{"model": "image classifier", "norm": "batchnorm", "padding_mode": "reflect", "depths": [2, 4, 4], "avg_pool_shortcut": true, "loss": "cross_entropy", "lr": 0.0047, "shampoo_beta": 0.99, "one_sided": false, "final_lr_fraction": 0}
Rows from block 4 of a small image classifier, named by matrix and row number. Rows with one number belong to one channel. Each number is 128 + 32 x the weight over its row's rms, rounded and kept within 0 to 255. All counts start at 0. Numbers have three digits each.
After each channel's rows are labels from the 100 images, of 14976, where the channel reaches its highest value: "responds to" is what is common among them. Only what is clearly more common there than usual is listed. The data: retinal OCT scans (Kermany 2017). In brackets: how many of the 100.
# convs0: first 3x3 conv (model.blocks.4.convs.0.weight, 128x128x3x3, each kernel summed), inputs 0-127
# convs1: second 3x3 conv (model.blocks.4.convs.1.weight, 128x128x3x3, transposed, each kernel summed), outputs 0-127

convs0.33:148129128085126092082108111093152135153189082107059162137104177100086177174174135138176124118175147148111144125124105155112154062150105171122049119133149154171092138066069123146130138126095155106086117185138111104137152235127122103097071130149106081117119123176076099154101117136108082121143145134139138097121117156114162145104138132124125146121133090115111122118130072038072150103083
convs1.33:228158107112069062126109156099140058108181102148113114161144092117134093124100157123131126141099162130086107154128094098112067117154091124127175082145136147145135182147140080124103135112128107140218185108163148117161113138129106060122109093141106086119082143113144155088139131115102147145127130185069154099169097123160152167113126162094082116170098110134148214174164141077145102153136
responds to: finding: diabetic macular edema (43)

convs0.61:082152154112117183147151171134107058183109162116129129216117151107146090145094088119167174117149115129130129151136105144092129158080136132106164084095056138132179153164153207122119083143147095094127087159107119092068148140127159066158124158135133129107202183109181115162198089143116162112158160131147181094147194140131104110151134123146129114176178160108088149159146119099144137127133
convs1.61:190184096130080109173095100131132196177113103181127139192135172146156089106167157102165111064137126160117112154108109074111142111099105109098145156124119119121102190149148097162091080110146122115179161125130095110136135101098157142102139092161098094080150138197126180103120123107131174113145062127102156111189119059165189180182113127141177148152104136131117124112163133130113093121198
responds to: finding: diabetic macular edema (30)

convs0.57:154145140094183107078116086136160126174173148119104135153150138173116062169116075104103093139137052111142106153170112119147144122167165174103114128137095127163143103120134118131128136121156078121149098128121129072059094115184098037121117145076113145077106162188106196127144107120072060121045156100163141103121097169104142109140141172138096106113062132094087118129128159155129117158142
convs1.57:117057142047124137077135084116147102102120138125139161110073128075114153127109124132128156120114207162142158157133065141149106161109145156196170160094125142173204106094129127217083092167155121137137125109161174143107160142158087061112142089134101088123098143171161189151124157130136117119077143162105111149174158170147142161159074185144135155151118104133080111115102114102122167154139
responds to: finding: normal (80)

convs0.67:070110082147155158248143149066098147104123089125079082097081087111129109157103125118105175113090146123115142081083132060150179076069155127107111120194134165153129120098135179120129161150172110134083127109172175130149118142185126173175143097130092110125151136118162089126130128083087162113093068112083106145132065089155145146122136113107160180096134132092149150117169133137117130138125
convs1.67:107084117184135130130118110088127139185151131079088076109170141128091138072125119159116171129072143130106133160122134146112163094099150118133164184137119128085068152132155110162121146175125148213199131108108119164105105192148142188058104169141140126159159067112123168118108109174166085121082093156116139103176124163094115149137138092143113089154189096219127128100092122149121121173113
responds to: finding: diabetic macular edema (51)

convs0.60:134106089167104141159093060138150166121120102170129106137149112120152114121137202112145147144144205048180096151166116072083132080137169105101181126139141112097141112119117123127126143102154074147127160249108161083107164071065088126090115148147142098133192101111163116134110175113175107159123111140066110110152095100139170125166134122139088139173142124157162147131122120186118095134113
convs1.60:095099145110130171174122128179132134123123181121133135120092093104128128138161162175151208123113108135168150111095130103125149128139124197076096084138163145110111091198152155092163165126204103118126117163160191113142100138057101144095125152074069136156072098128123127094066108093086138100142177099111159099106132066143179177136126094120101089150145169174105107124130164125051153128106
responds to: finding: choroidal neovascularization (80)

convs0.12:081121158162143119071089163065161057124177097155082122128129132150172130164106094066085145100175111105153106087141072109151158083154136099108144107026171135118101117114091097089064169189080157138109113161099167144153198135148091151153141156176127128124114092135117131147136156110135095146163093087109113088120094114133137093114095134048098105117158163141126104130103082113096138126147
convs1.12:145137107176192127122171130153132111116099112103151152161125148163144124103132161122133096122062129077130053072104068133082141133067071123122092104088111144077130117203125113083208114117123139120140109127134174075091082144152140149125128121100108128136116153121139098172153152100165146084129162110087099162090092075140114086167122066158136112086070097156081124167135123048107144100078
responds to: finding: choroidal neovascularization (92)

convs0.44:147094100170068127110158128100122141112085123110147136141050152152074113100164160112143118171134117142109092083134158141186183101152138141116126132087141102116108153133162158108119139130068127155093147155116071074145117113129168133183115203150106123100201092109143216174113093137134157140089130097079180162114094142170114143104119179119127137107093102126154061063117111194141108093182
convs1.44:175091127103156082131142140106133137072091159093191138203226144122125127120138133167141115148147105066107163109132168090104060195105114141140117086091089112145138121117097161082163128108105136122113162134108084174188131131166105087091175112063160162178142112123166152170109115124085113179109145166166143113085134096126154107133116101138109096126145109126160106177142130153120147226103
responds to: finding: choroidal neovascularization (82)

convs0.115:136150114147108106161182099098132103103074103141136130167156125126130158124122167057225139140138079126081125108113098121106130173112126122131067166159175140129109142181130068119131173077144118155098093111158104084132119102032124148117122155089174160127090034080111111117136115132126122128158151196114127068149125112146143092143103077155123128154143115109143065119160103097134113172051
convs1.115:153124167119092130130160101131070153186182144189130087168210110120100140161165118114101117178126118099143156152158108163084076129157109124155153080090156114175094153114152144119093123097052120136153160108151125109150120108105118063137032133151106162086169125143110133091119087146068118185104221108117117124160087175127082147140154126102129093127139132106142064098125154140156101119098
responds to: finding: diabetic macular edema (39)

convs0.91:106107125145141197164120157149130093180180120108122134165167157119144152190114144139137104124073158127160094219174109113159134118093105179126158113165173164124134172151148123087130147151117194129148112057155155108111128195154113101112122177141160156111094191118138119149180124175137158109084128142117101146166110154159138115107127158079112190132130102108120138179222204158143131094146
convs1.91:137103147106082109146141118081175133085117192151157141140141130114101100137113094192132120163097130127121127161102105113151146084127125058122085149083097086189094146129120137125103066138148188167072188100145106140185152154141143114117165132116110180109168174124152114105136096139127131081135113154176177137118134129222182147123141089085142161117123132163209105163055169091142153168166
responds to: finding: diabetic macular edema (31)

convs0.75:120135172177066118110117134116174165152144094121080111159134139127079085115121107143149129103126112173122113137141096131189073078116119154098154117103146158070159108141101110114119089171165094111106126112111138107117165116152134147198125146090159118187165110090106110123171151097073113174147137101161101115084126120120135193105129097080076170108032170099114203109123110206091104100074
convs1.75:133121152099175149138136064152115150097108118120129084116134101141140134132090133150119083167192073091104065158104165087081159127139098132167159153131056119142092165140135076145119096084133140139133155170156176088135096118141089161117146080115129166061067104126151109052143115113090140109147074151179106165203142091164118133175102099097130179087078112125128085121101173106167180132127
responds to: finding: diabetic macular edema (55)

convs0.50:090110094087109108122092074161151135117094107104152122163126122145073154138148078088115143134125179130118172106066058069114182130137168107112118122086092120188210134101126150123157142118142156091112095150103125127191093150157103123146067092132118161138074119214107149156122107115118114196075155123114117155064150117136120124078088099184094097104122091177165086135124138128144132075166
convs1.50:129100114124127148152087096110123123078112127148176158100088141171102121111057184158114166122139104197105111144167122128166087085098167145128108129154119068178101124105152110153170139104114096097185117100052139092060202174149144174139135135162185111178184130113164079109102140106163073107112113156122164170103082185146103121124150116093071117140158109132104103084129122177117122103168
responds to: finding: choroidal neovascularization (97)

convs0.43:160131107127096098174086105069104203139144096113140170168079064074116153197069090117117145119131120081156119108103159126101139154130160194163093107081116111150104145121094103115139147158085117091158135172114133129164095117200117129125095111152113127106146143178165142182099181108082054136154075143160125163138098132121116090077085163142086100067139126105178141146104124089122146158084
convs1.43:077107146064142120130100172126152115139174089118098115147132102154123108127157197136087157150076125138108167123129079135129089119072070082103074133124067150148134113179121178131103103113045111100163213117122107157126182177132082149130125172129082109133133149105122124136181125147110165098114164116081134128067103126189158090138165139117113064157148097118136066154091085140109084151094
responds to: finding: diabetic macular edema (30)

convs0.120:079091112102112156099078137139131102074114112127056084110132118123123100079156069123126186076139135156128162120101116104172087142145160114191113150072120143126169156107187130057107135161067166109106167149132129134147082092179105160098158095081153128124114111125120163141107176105100099157138116105119112049196135047125173178134090106119138171099150110122129127136070080115092105112110
convs1.120:083161131139139139143106116152200104119111052097141123126132177109103125092141125152150196101144175167108139129158144124112105076083179124107091108132137106108152109135141075144105126197098169098140011163065115161140087110093152154112111138173148139165143086103112136156151219151163115131069133132160070133118151140135135086143124124119134208158116118144081113122144123066149103105096
responds to: finding: choroidal neovascularization (88)

convs0.121:149097134117106096128127151129140156133193164108117160083102146119135154098157140066084110138165165092085132174166097108155099120070055123125112084166180127110108103164124163110083140141157143161057184135111117153077102156129097097142135079107075092063109140110078141178083125150114147128160216116187196120164118064122118098148187125148125118155115143135156150123127142140135095071121
convs1.121:127121102093113112133123113103162154127082126121058130103164126151076184187101051165160146121115118090136178122130098078147150142138132130077109161123126171072161140126128133154155128116201115098144125065124172158096195161114104147052158128151119089124116170119144150130131073101208128140160221145146143093144124148105120140188131090183158144124144115147102131163080118174123176133086
responds to: finding: normal (91)

convs0.94:077140186111122074120123128077123074104088129118145070144122176209073110150093101124111144188082157169122190104116112135134106100149115087142118105173124132119132121026117105025109119146158168116110136089095060073160154107151080106150112090118107131127145128100089136092096143134117163100131161125144101157114136120129124115127071133140121134125166100139113205139073178129089127124102
convs1.94:137106112151116100105073167092141089110084113123061122123100099171120119180148110129146072131113139183131121086117086116134134226151101147131155144072144122134082155095114087107129093077110147125125166152110140133061139157167133094134185127118118133127086175093168036133127103149193129185152110145105116133136102098101140094166135201132147064088049123131169176137145120150111105135158
responds to: finding: choroidal neovascularization (84)

convs0.20:117100094123094117141112123152148149092125134137092145170132120120093130096142195092093132151112116074177111134155075133117133186079126179136114131213126181144110166137078094093110148096113147154085121154162087095162156183101126120122068152118105109050063128171127128153123116144138115106118153068130123088090175098112092108147050090085073084165078157121144168167135089131087169115109
convs1.20:145146177139123144148121143091068121152137156136150146120122123125097181112126120109121129141055126125139159156112073115151126176095136057108156183071153137105083166120134082105114130095092090145125172150164083176165115120128035071152135105143148069144129115040104096104114138092140130082109126070162139111208123109125098153164141121071119072101115146180098115148166116079109130068124
responds to: finding: choroidal neovascularization (64)

convs0.71:158115148130158120119131182152124142115118079150123143157175150114187144135112093096084159106144142146122127093068223115129104102172102189104132102088098133164081155114134165151084107216078117137124117134161169106081147106140132132144115126199104106132150151176133124185064149121084101144083097114171131121106112132154122180122113168120175158181100056152109103140100067155125067168139
convs1.71:068133171133163153097124120136153125169149113059110138106159191113135139145110073114120137168092131148155102152159116146150117090150118234106151152104129154186153132167094126175092178095146063134140090103157126093119173044155134104128121119153164144122108128046184099131171184100122162142129168144105167146118131100187137087109103119088164109128118097166089135142114100102143195171144
responds to: finding: choroidal neovascularization (69)

convs0.55:100100181074152074110121073122158085115140123145133127133101129101145124146159100136108155116128096126040107115132132110162115128164147134129111116119108153095160131079082167121186118099149123182148119103170146108123105106214017140106114180128129121143112065148085159144121126121118099145119123100203088097092153108106086166115164120066136185112101125153109180123143062116123111195182
convs1.55:173154128127142117140139130117131103124167151134126137158105094181122089152063121133149198135090116104126164107105102165096108150095150133151080118133145072185078175080163053193163112109115117125106090085130121119112087099175151088132042127126120147140115125176120077140093097159151135124099122036090056103057087166124169101099122128092126087174140106121149120083122131127128146179114
responds to: finding: choroidal neovascularization (69); finding: diabetic macular edema (30)

convs0.41:168121134113065198086114132119066117133126139100122168073084118144135144104095044139056163111163111153157195129127114112157092109109099109174151166076134149124105181136155107177129125178134164145103134137093144119173140098093125127077149145091081084120095097088135088182090121174155106126098122069094145118122156192094122153134085157094148101120166132159110179173097099113112171079130
convs1.41:143161111139162124146089151128161137111167148097100092132152136120186176100186104171141159124130153095093084103168137142106165137134083151090089089158107148104130109199143112127107119157164198124061083142135114132152145128107146110137111116141079106101116109166183088111170112152100163091137101191123096100107131084125170108092113133131136092098163128000082212157124129132147095178125
responds to: finding: choroidal neovascularization (81)

convs0.83:112161087063113057178148137158147116112111128106107107122190142089187096177098117105082122085069089155089098103060173139141136143098151131192092143165117094111102101146128146100140128141121105124082108117161125159097177115160074086106119123181091083151156120125135111106120111136151112127086128131087071108075099130121086123144106114114088166151120186073124068158068138170172101137066
convs1.83:171175108129105095217156077121135081119127127134168169059144154154100075150119066129094123134121138135151112097125137165137127133101142115130127130095120147136149118110140154125229123103101095162160100128104111123108197107078155083106144142127146152142107063105154128133131160224136134124164203082126134115107141075174192119155166129110167151116104127136158116088140065164197168120145
responds to: finding: diabetic macular edema (68)

convs0.19:143109119174106084139141143099138056165096114126138095104172087138142131175083146142213123115172119160142148093144104113115124111120097118099092108150074138147110063117117111158217156151143135067103155079153103084217107086101157168134061115098139081137133129105124108132089125129112129095122135166092126143141224091121133119095159047119148124185125151100144092145145175127111127098120
convs1.19:129170103167138118112185123192136113135115077136071138159136115109077091166110157134112072127153187169114112117175144091145144131099141089168137138131132079141097159115154133136119033135084124051086142074111147097081120068085137153144131083126132082093111147126112122116153107117115118188164092106069149122049114176075163139149173135151159103107124151148091170084142098165181129109120
responds to: finding: diabetic macular edema (49)

convs0.85:149138116173145065091062168090145100067146102162176136123111152167168185160152147111152157096126063148119113097087148131064156132130088136150105125118109169074093115163109150158167159125133089124065131108176166136141165109164120210142066153146135089169103145200139140114150122118119124098107180071102139123074156112108124153136178130138067130106140091134145086102156058140131128146099
convs1.85:128141124183166189137154134136155141120117142085121123118110140157141207142161115071177129149109081170139100106121144196099126113150121172098132087164141084141099116115080168115101104150225148137159172150146119157131079115143150151134112068134140148144130107131166095233078133142180187126137149147075132156119106144084090124134177171057092101160127130159117083132075130104111147108089
responds to: finding: diabetic macular edema (63)