{
  "model": "image classifier",
  "dataset": "retinal OCT scans (Kermany 2017)",
  "train_examples": 49215,
  "image_size": 32,
  "crop_scale_min": 1,
  "horizontal_flip": true,
  "cutout": 0.4,
  "targets": ["finding"],
  "num_classes": 4,
  "arch": "resnet",
  "norm": "batchnorm",
  "activation": "relu",
  "padding_mode": "reflect",
  "depths": [2, 4, 4],
  "kernel_size": 3,
  "stem": "single",
  "avg_pool_shortcut": true,
  "widths": [64, 128, 256],
  "loss": "cross_entropy",
  "init": "kaiming_normal",
  "residual_init": "zero_last",
  "optimizer": "soap",
  "beta2": 0.99,
  "lr": 0.0047,
  "beta1": 0.95,
  "shampoo_beta": 0.99,
  "eps": 1e-08,
  "precondition_frequency": 32,
  "max_precond_dim": 1024,
  "merge_dims": false,
  "one_sided": false,
  "adamw_lr_other_params": 0.0029,
  "steps": 24900,
  "batch_size": 64,
  "epochs": 32.4,
  "lr_schedule": "wsd",
  "decay_fraction": 0.2,
  "final_lr_fraction": 0,
  "warmup_steps": 1240,
  "weight_decay": 0.0,
  "adamw_weight_decay_other_params": 0
}
Rows from block 2, named by matrix and row number. Rows with one number belong to one channel. Each number is 500 + 40 x the weight over its row's rms, rounded and kept within 0 to 999. All counts start at 0. Numbers have three digits each. After the name is the row's rms in percent of the matrix's.
# convs0: first 3x3 conv, stride 2 (model.blocks.2.convs.0.weight, 128x64x3x3), inputs 32-47, a 3x3 kernel for each
# convs1: second 3x3 conv (model.blocks.2.convs.1.weight, 128x128x3x3, transposed), outputs 32-47, a 3x3 kernel for each
convs0.84 101:431505446473493593495442534558453506545543502534506502512562542549547473492485541445448541437475535509456509540566509493492530525506438520468587618469486512513520495564443474525480493444465517500472521469517434540546480491482467483507522458488509487503486400502510498553494519510500540447515473525531470472432597493544461546484586523528484428545487488517514452519582522532457427516551501487449578480463543475551576456477552493532431
convs1.84 103:505514505570575445538486521470528510549545518495509500445494501504532520465444408502484542447490527515431501495505463563540505496523536524556527466367479501500486552426505506577516441559518460515459491510528480542524449512607537455484517490565485539506524487485434478497528529505488521510464459476498494515493441461498509441511456433510474520449482498524466509428516486475485513486441495476538532507479540428510559451516518521514450
convs0.85 100:524448514495451427505446520421509544441452478558435420451466518403517531509440470525463573513551505495498487502422448541501523545511498527461552488471442520515483527515425532443515563525484404482568502474493514446502442554517539442596521454547490547475492484518503524531497451472537541519470550524420541502486554500534487562553536542520483461434503431507505466582440489467535516435578437559458570572386536509517475439462501535533467
convs1.85 101:523443561450471487497487433442556469509451495526518526519463503543430516436513510472513427545457526455508496486465498510510451492546531494471524490472531563486490583528479481453511469516493504502413489495539529492499471493520573539533466431492443474448505510434460553524531530437482564510507509472540473487392561481491570527421514495518535515466537552469534498480473536470545533440534517494512474523485495479441424520565443458407521
convs0.86 101:518576452505548591518414494456475459564547479487514543518469515572452509483495478560443464490554400511468491461442517530451524503533511546471506485529518459486489546541482548495505499472502558490504511448469625484424506548488508559571538505498555526476469555537498461549560530455511456468511534517424500483473528396518462509502494513537511482487500519496519512437511528536452519507462466450489472448475496507409490545460506489484500
convs1.86 100:576503578457480524540560470544459484525552480432508512519562516549429546440526477503456428509510489571534477474562533504438481459407539507509483467463474544471520489555513432502530435518479496457513533502546463528523471523497514433450536512509510485479565413538460536534484487487505435544540440508514503495473469558533563553531466538544479495564550516516473510494482452459513520488522487458471531466529530529484530621514468573500490
convs0.87 096:530479486468535534569483510552457577603467501540445466470436558425496491454450437511467494483523532533399511541522479545497479478500499474411484492451527463509448521499536565529407485573476464401499444460500469530513498490578500528511535493449506459405506453516455496493505540458513500521584540468505432486458448584506513492499530478510475468430508505499460526479471443519568514580548485476510458500543531522499521502469536494491545
convs1.87 098:478531511456548475535533501541464486471528543516423509526535502545547543510609572426545541465551476515530554518516488521518472472537456523508476507535500499529529478572490570581517443486511519518553522511566587538522468546571523509471463505476463478503477567536487558529510477438534480511565498478446475519500539468514533533488486501471528436459533490487522504532448553501498435515473508461508520479439535372463489463548495520494428
convs0.88 094:481422475538532557587557538475445535434463437458448466481458483505540481526454507573450542492459499591521453489629532528482555520451541506504503532467518471517530505500472555480515489553512450482531509501460537494534532526464488509502545489472478509447554452517473566505513518502540516518557488439516522552477500592492549423516424607438526499575502520440487476503495461594560482439498521516492461486509466508413422556561496499511531
convs1.88 096:502538570510565516467545525429564428527437527502413531446457476494486516449466447518493540573474578519525515485507524538516475498541516509512481465525548542496526506437512538541510472505485515453452476457439488476471501551481508440508529485522441518491533485508417438465528448605525489513489484493484445471535519506425461534483555480501479518536505491453517469490529448499495488487405549542518498550487422549512494526489462447460463
convs0.89 103:522449463487506587496427500479496518488497523468598479478489529490473466590448464448452547498503520518451489524529554509493517475517480543609502479556471494444532545469484531468497540472473473482522514526478493479460505494442460577507483542526477522462480536430413551536571551550575511449503513461559464597440534538526461497468458518544465439517532526452573478472458504503593418465463453489498527423461508491442517465539469485500561
convs1.89 100:518518578507409490457474454537499522475547444485462510467465492526483485486467435554500515543514493481478459511450470512526532577516458404516532470526542502566451488456486442539498465469515530509503500582501435561494488580511569450488544549507448488471509522521467527496497487539477494510582469413483471481466520476519473461435450548524469469483452500503488480513556487507457520454481489545468500552469471491490455487487540422500488
convs0.90 102:460522511493513485503521479566552436572520436514456480535503469477487498544562546550489433521512415516470475486482532520495505498479491546531547465453500451491535437461548495492591422518538494550495637507380592460527471523520465588594500565469526486565553460505460476531511457444447528540554526470528466468542549490491527495500427510475514447542490557568486451480494523453452503517423469476486471494456493504548474516516535483486492
convs1.90 101:521436487508519590475439495545551529507503574486550531450531453525472470429529443526528530550409521518466517461519542439531485512451567527506523509516493538454469479491467498482551511525543494483484547430501492468513480449518419589517479472561468490529511502515523454556458465490517396548464593536502521556498485535507506471404518553501517470533497477531498444501454489507535501441456536488522475513494508550432495508519487445600534
convs0.91 097:452531468526538495482516533438550428489472479474460490431567495534533469559472524486448455404526585525489467490562462403439476502498486499576500498505476514440469541512499572468486485448515454481507493487536535443467447451476491489506491565433482512538515446434560487473559432547503505493533491455438516533497550487455497464561467534565492483473503482487572510522507552464534479474539508482510529581505523473462529477490513560486485
convs1.91 101:492410569484571457467528540417427496471557448429490537430550518555516526477567473523498480550527430478538552517503537583526510572491535482513524501537423501501495528551502519430480496470455522553476483506446472504509401483523519455472514509535452444466512518495445527455563448466453477506538456493479497489484514497508574490449473586493503532507541493498504492489539441505482533438493445502576485497491493520486464474476447499512450
convs0.92 100:503603451547441391490453506505514486532485521500501474467487478489398472520531449473409555588515443474480515518450529469503573484488467521441572500522499512490475480478489479614511442504463498484498528492441442422458483522482502514553501462569487513469485513467499465509477526526475526525552457470508554459424510485544477512542456568531494516504574542488441549599480447469447520463521519524473459506553458490521471531506508494466560
convs1.92 101:455464457458549492532488507441485454475426491516475520569483475492469479517521521531479493506430502483427506463479524442452432498514570482483526461457541554531469582503479444511475535508504470517499512471538435491470439517534502443441505586542485507541509453577552498510540527407524467496472466498506539488456507390506532534508515524488513543513540557513513487487510438507478540528546493478517478534436526491500450505490491514522520
convs0.93 101:475535573475471486489535436461562477436483444513487457558460529424506488526470513444529557509487521466510512546539471477587519481474503498546493600533540457497547460499521472525595446479611499499595549448453484473483426471529492480524539498510502457533501493540482576600459550480521452544499499505519550449519611497518517559539600399574431644442445501462521522539467538441496436435479441552483454495466566465482428520511533541461459
convs1.93 102:462509482434487525620469494467508530466471488575479454442444495553566499486550421490462582450422525465517472552490560454482563460477558504524535520549456510515553460467504474502457493491488537462500407504535571490498485456557537470445504528467439489457489525530493510450491498485489516611456562458567531468455496446483516511482642547498485506494556427450471521523547489518486519466491520536404515559509584508527467522525498546482488
convs0.94 096:496530530484547486445469505496502538482546445536489436505450473538488486511515512597532483452513540488512469489496478504411492523447526475523468398477464499505484505497501480443486504476411512521438425481522496550480464458544504545520548516516535561558484497488500514461491491476472480476520567552522579579511440536492482550480426491481476489525524488525502507514496567410525460544480485521481477525473447467517513520493474473466561
convs1.94 097:532505470535431543495492499597541551466484575548468467560433478405543425487544523465520524528506474471459464518503480579468560500424517473523496502506515489517410547439503475444476485448494488510470511468555475499476458436467553551580511542464502486516450526567464579476538433571454449448460516479563522508592550525508549478475515488490525465469548488511463448544514441527495491465510466510496509481449561524463429510484488495498612
convs0.95 100:468452518373521474508502524469489519497499522490504495448451492464540464476425502577487509514526468552480502528503401439557448514436549500484427490525464526551547517581484537530588455554558518497485490463515470484480544399548480556505479505482491477524460469567477508505503491468492492472526477493495499462448496482478480463532431578462526469607510481442497439530475507432545523437522496496540505444457548491411474499466467591514540
convs1.95 098:517512472428560537468469406441487469479559504532491509518512499487488446532474509526461502488521562486500433492487542456568447469539535509524482553500566385444430463471494431553480452559541535441532482526503514547524461471392510507542470526427557528492576485513530510509528498480594477453472493488590482526484514490510507460479413513554426421498467458496492483480487472474470498534512538502541437445496479512463448476466477525417428
convs0.96 099:530521498532436500440485506515461541562467508578444541465581522493519517522496450582519549508469502451482471568455514564469536533510495475512543565512466529509569430477474432462432423506456518432526453504470520541489448442557434511479502466504512466581536549477542516450511499450447512472475520520607468536454553577521506471436487539551548482523513465518523554548526514544504494547494532479453474467497424494483486485475501536502485
convs1.96 093:476546468489491494457493473482504441470563504483429500481516496459518459507450494483534509430475460439541507477513521471526487582540435492508454483462427515465441457434425557473472525492505479471511489468425419507537435470513505466457439503490517536526443478524496500540475456484499536463441516535532529490540483458542495479466489566477508479481541440528503462505531518476529506478531478530478459401436498505473515482558537469471469
convs0.97 098:526516532472573506510491478513495499505424476466505482509540472467466483450498471480533498513482528472463446491470509549520478506487422502464497452487492462512566469484491478480511490514600483466520481539502556413450517512534438493495525520470502487528477542545516516533502455566503515462508541519424509430458510587581454549514471532577566543485499442520450495523475469511521556504502491411563515481471536481541533539515490536477419
convs1.97 101:482456519549522461555486533521473497445478456469555469504575469468541474489534511510530503469435516510500505499586408529490531572474454496476512501507531489495506518577506491436442487555444471509534551409548601494425499478468472474486507500462502475476486408479508493448542511523478480474507500500562481500422532484493482487507478513563516575491423486508546517485454496550472468526476529409543491543512530509513555541533473401417480
convs0.98 096:444487491528590483509522481554556536516554507456563502499503516528420565549484509501463464482482470506432498492473464497444494534533502489490493468488450444509484531498477501480538540527495469412497479530498480416494491526541454585470507545462459558425544390500447435505509549509482449485482444520441493453510530485486474499473538480507559495468478485519476500480482487473469480436456465417483515494477528521506533552451573544464549
convs1.98 096:448508532513450508467558487426505483536512516549527472504481576528413473543499492488505529466533520531504570418551450478487549462463485446572461514519477552453532478569478486515481486478495423457508521497510495516475484517521519458522451519521545494519493428502504588515503471538496540456508494495488552573548478504444439513419446495516484563462515509473485526445557488510486490556458481537428521524490450543478540451393469420511494
convs0.99 102:530516458585588528516461531564466547546541470425504488477541488463429509559549477558557519571511472517498471481556471516537436490523431471572542489483512496463485487479527492485553534482526487509511465466484516481466521547513427535464535471462414488585522469474516539463435424494482463442539518590521464551516469478576520425536492481504452514448502413498386513466440495483501531407463403483512431523583511611499523447574491435555494
convs1.99 102:430479537502478484448488478498493522512466549489560495457485477514472555574570449466571483490453459484519537523470532481468484487512554474448466514528527538533490489492516498506451532506531476450529502514575434484486521511562499489430486541459495486569422552524441538490497526461508445605552440468455476501568488474454462544519512570484396539483537441519553490507543530515456500476471548520541583542526517535504512471546482545542487
convs0.100 100:545574420565527515543479471452509447480523439500483449538563587493497588458485413536516482503411499461498443531467479470514491470533504495513526479486488521541468482463505468459504505508494512488554455510427489492475552529510522529528466434472466601485401615536541505473520477472463484497497543516536470434459483516486509522578460583522493509542486501477551551537473576448544523536510474450454493452512562505506525513542499455515488
convs1.100 099:529517469417504505542511506501568529478467528539487507420462453512525441482489570535482442532542502510463489526520426538471489474551463514481485516464474444540505482449397549471499438531517559467522432515511525519513506500492502454515515535484459487498448498495531589523535537505467494435545427477458499465543432512556540591487454521525504454514477467454501560490416489493433558463527456622475625484556511480478439511537465539416487
convs0.101 103:563557480565518445424473452503409584457473517452523514458616463537504546498548484584477465502496482455489549490389539483497540519488471508526525465479490490512512499482495540487474522532455535550488611536426511506515545569505545502426519518446495545522509481488456435555541463454444506471557504533464492527486515525523509502470445572482468495499559510548528538464491514472508502450451497532479477448551506521561501512428499496519524
convs1.101 104:487566424517434507431472505487430523571494475511489587536487449489523449524471555493599504494453524537484482498526477508528473501451554509569482524489555459489525489478503493485516485525551471485462500451514458514490582514540498522445498480481533511501431505458529509424475527504506514512505548391457508537480500509549462508477519537506430611543484532481522529510573493389516471456514482579485435465454519498438501468511510462516535
convs0.102 099:522500561515574537444494520491480506467475467512469525457513500555467459520491542543491498529483433480467506441489504520454489543527500548559473518503509472482439445501488490503546485513526498537454581485584524533429469435504519476491607465521482401500426570471514531574486544497532409547525478539505465593382523393555563490463472472515529504495445472487514425495434449559555524456516472522455493460516470535455455540530464517462524
convs1.102 095:478481534494580511571534484550540451478490556404493463485495569426471508489499471431573475485435494509580559512513470519510519482543560484521506474491441504437458478483416572572505471474505470544510462515500400501446511491476514473416512455509446499515470531484481522577514522546466414597495456425536494536425515499497498477419518505462505492535537529506480467479439582506466541459515497490514465511482493435477465538520479455498565
convs0.103 101:474456499451456594485479503475521534524537534490509530420507478461439560513487617561544524420529460526496612417479461484464537561577533455510501481517456543530485498491532495528515519503497518500585517509494582571490551468582483510560514437499490418546470570446496467486521470565464492506477501506462475445410558557578413481526544501504459452521545552507434519463502483578419439530475567501477510475497452444469490437496542482503515
convs1.103 103:518477563507598469522500421494515458465451456459527548483445435519576530489550513514567510526482464452504474530508495506542446484560516510505517521529462503451519520435554502526507504521502432505497516493501524460491571552499549412480444510474547506468542370472544545473465560493398515500560474433541530541534474470511574548432460483476446444577477479571541513498540639485504408539512560527489574465533519466540459506488531579498565
convs0.104 102:505517475456524518473523488526490472511498508484457490470517547496519465479453568448452480496620480519466486545525440477562544564473504416514523577464492500504576527556537473509601429448472629486507542508494516520505523520522527443475438446498530475481435546454568495529460561567481443553502493514525471465456564486464502542468511546482541446496445539517519540463439557472457514409414487529441501509474464498483487466525466495446531
convs1.104 104:520467459488545484532551535457484439534601496481485497541483583482535509538635508480509555510464505531496423505501521546490544554498499506475564490510545501452460513408557496528489506453537517496517417553520492525500478489587491508481495441507498479423481493499501472529592459515461496482436476436542548531536470420502505556533475510474468441486501525534358475504583436546475541534514502414506505492472555451541513511490458502430508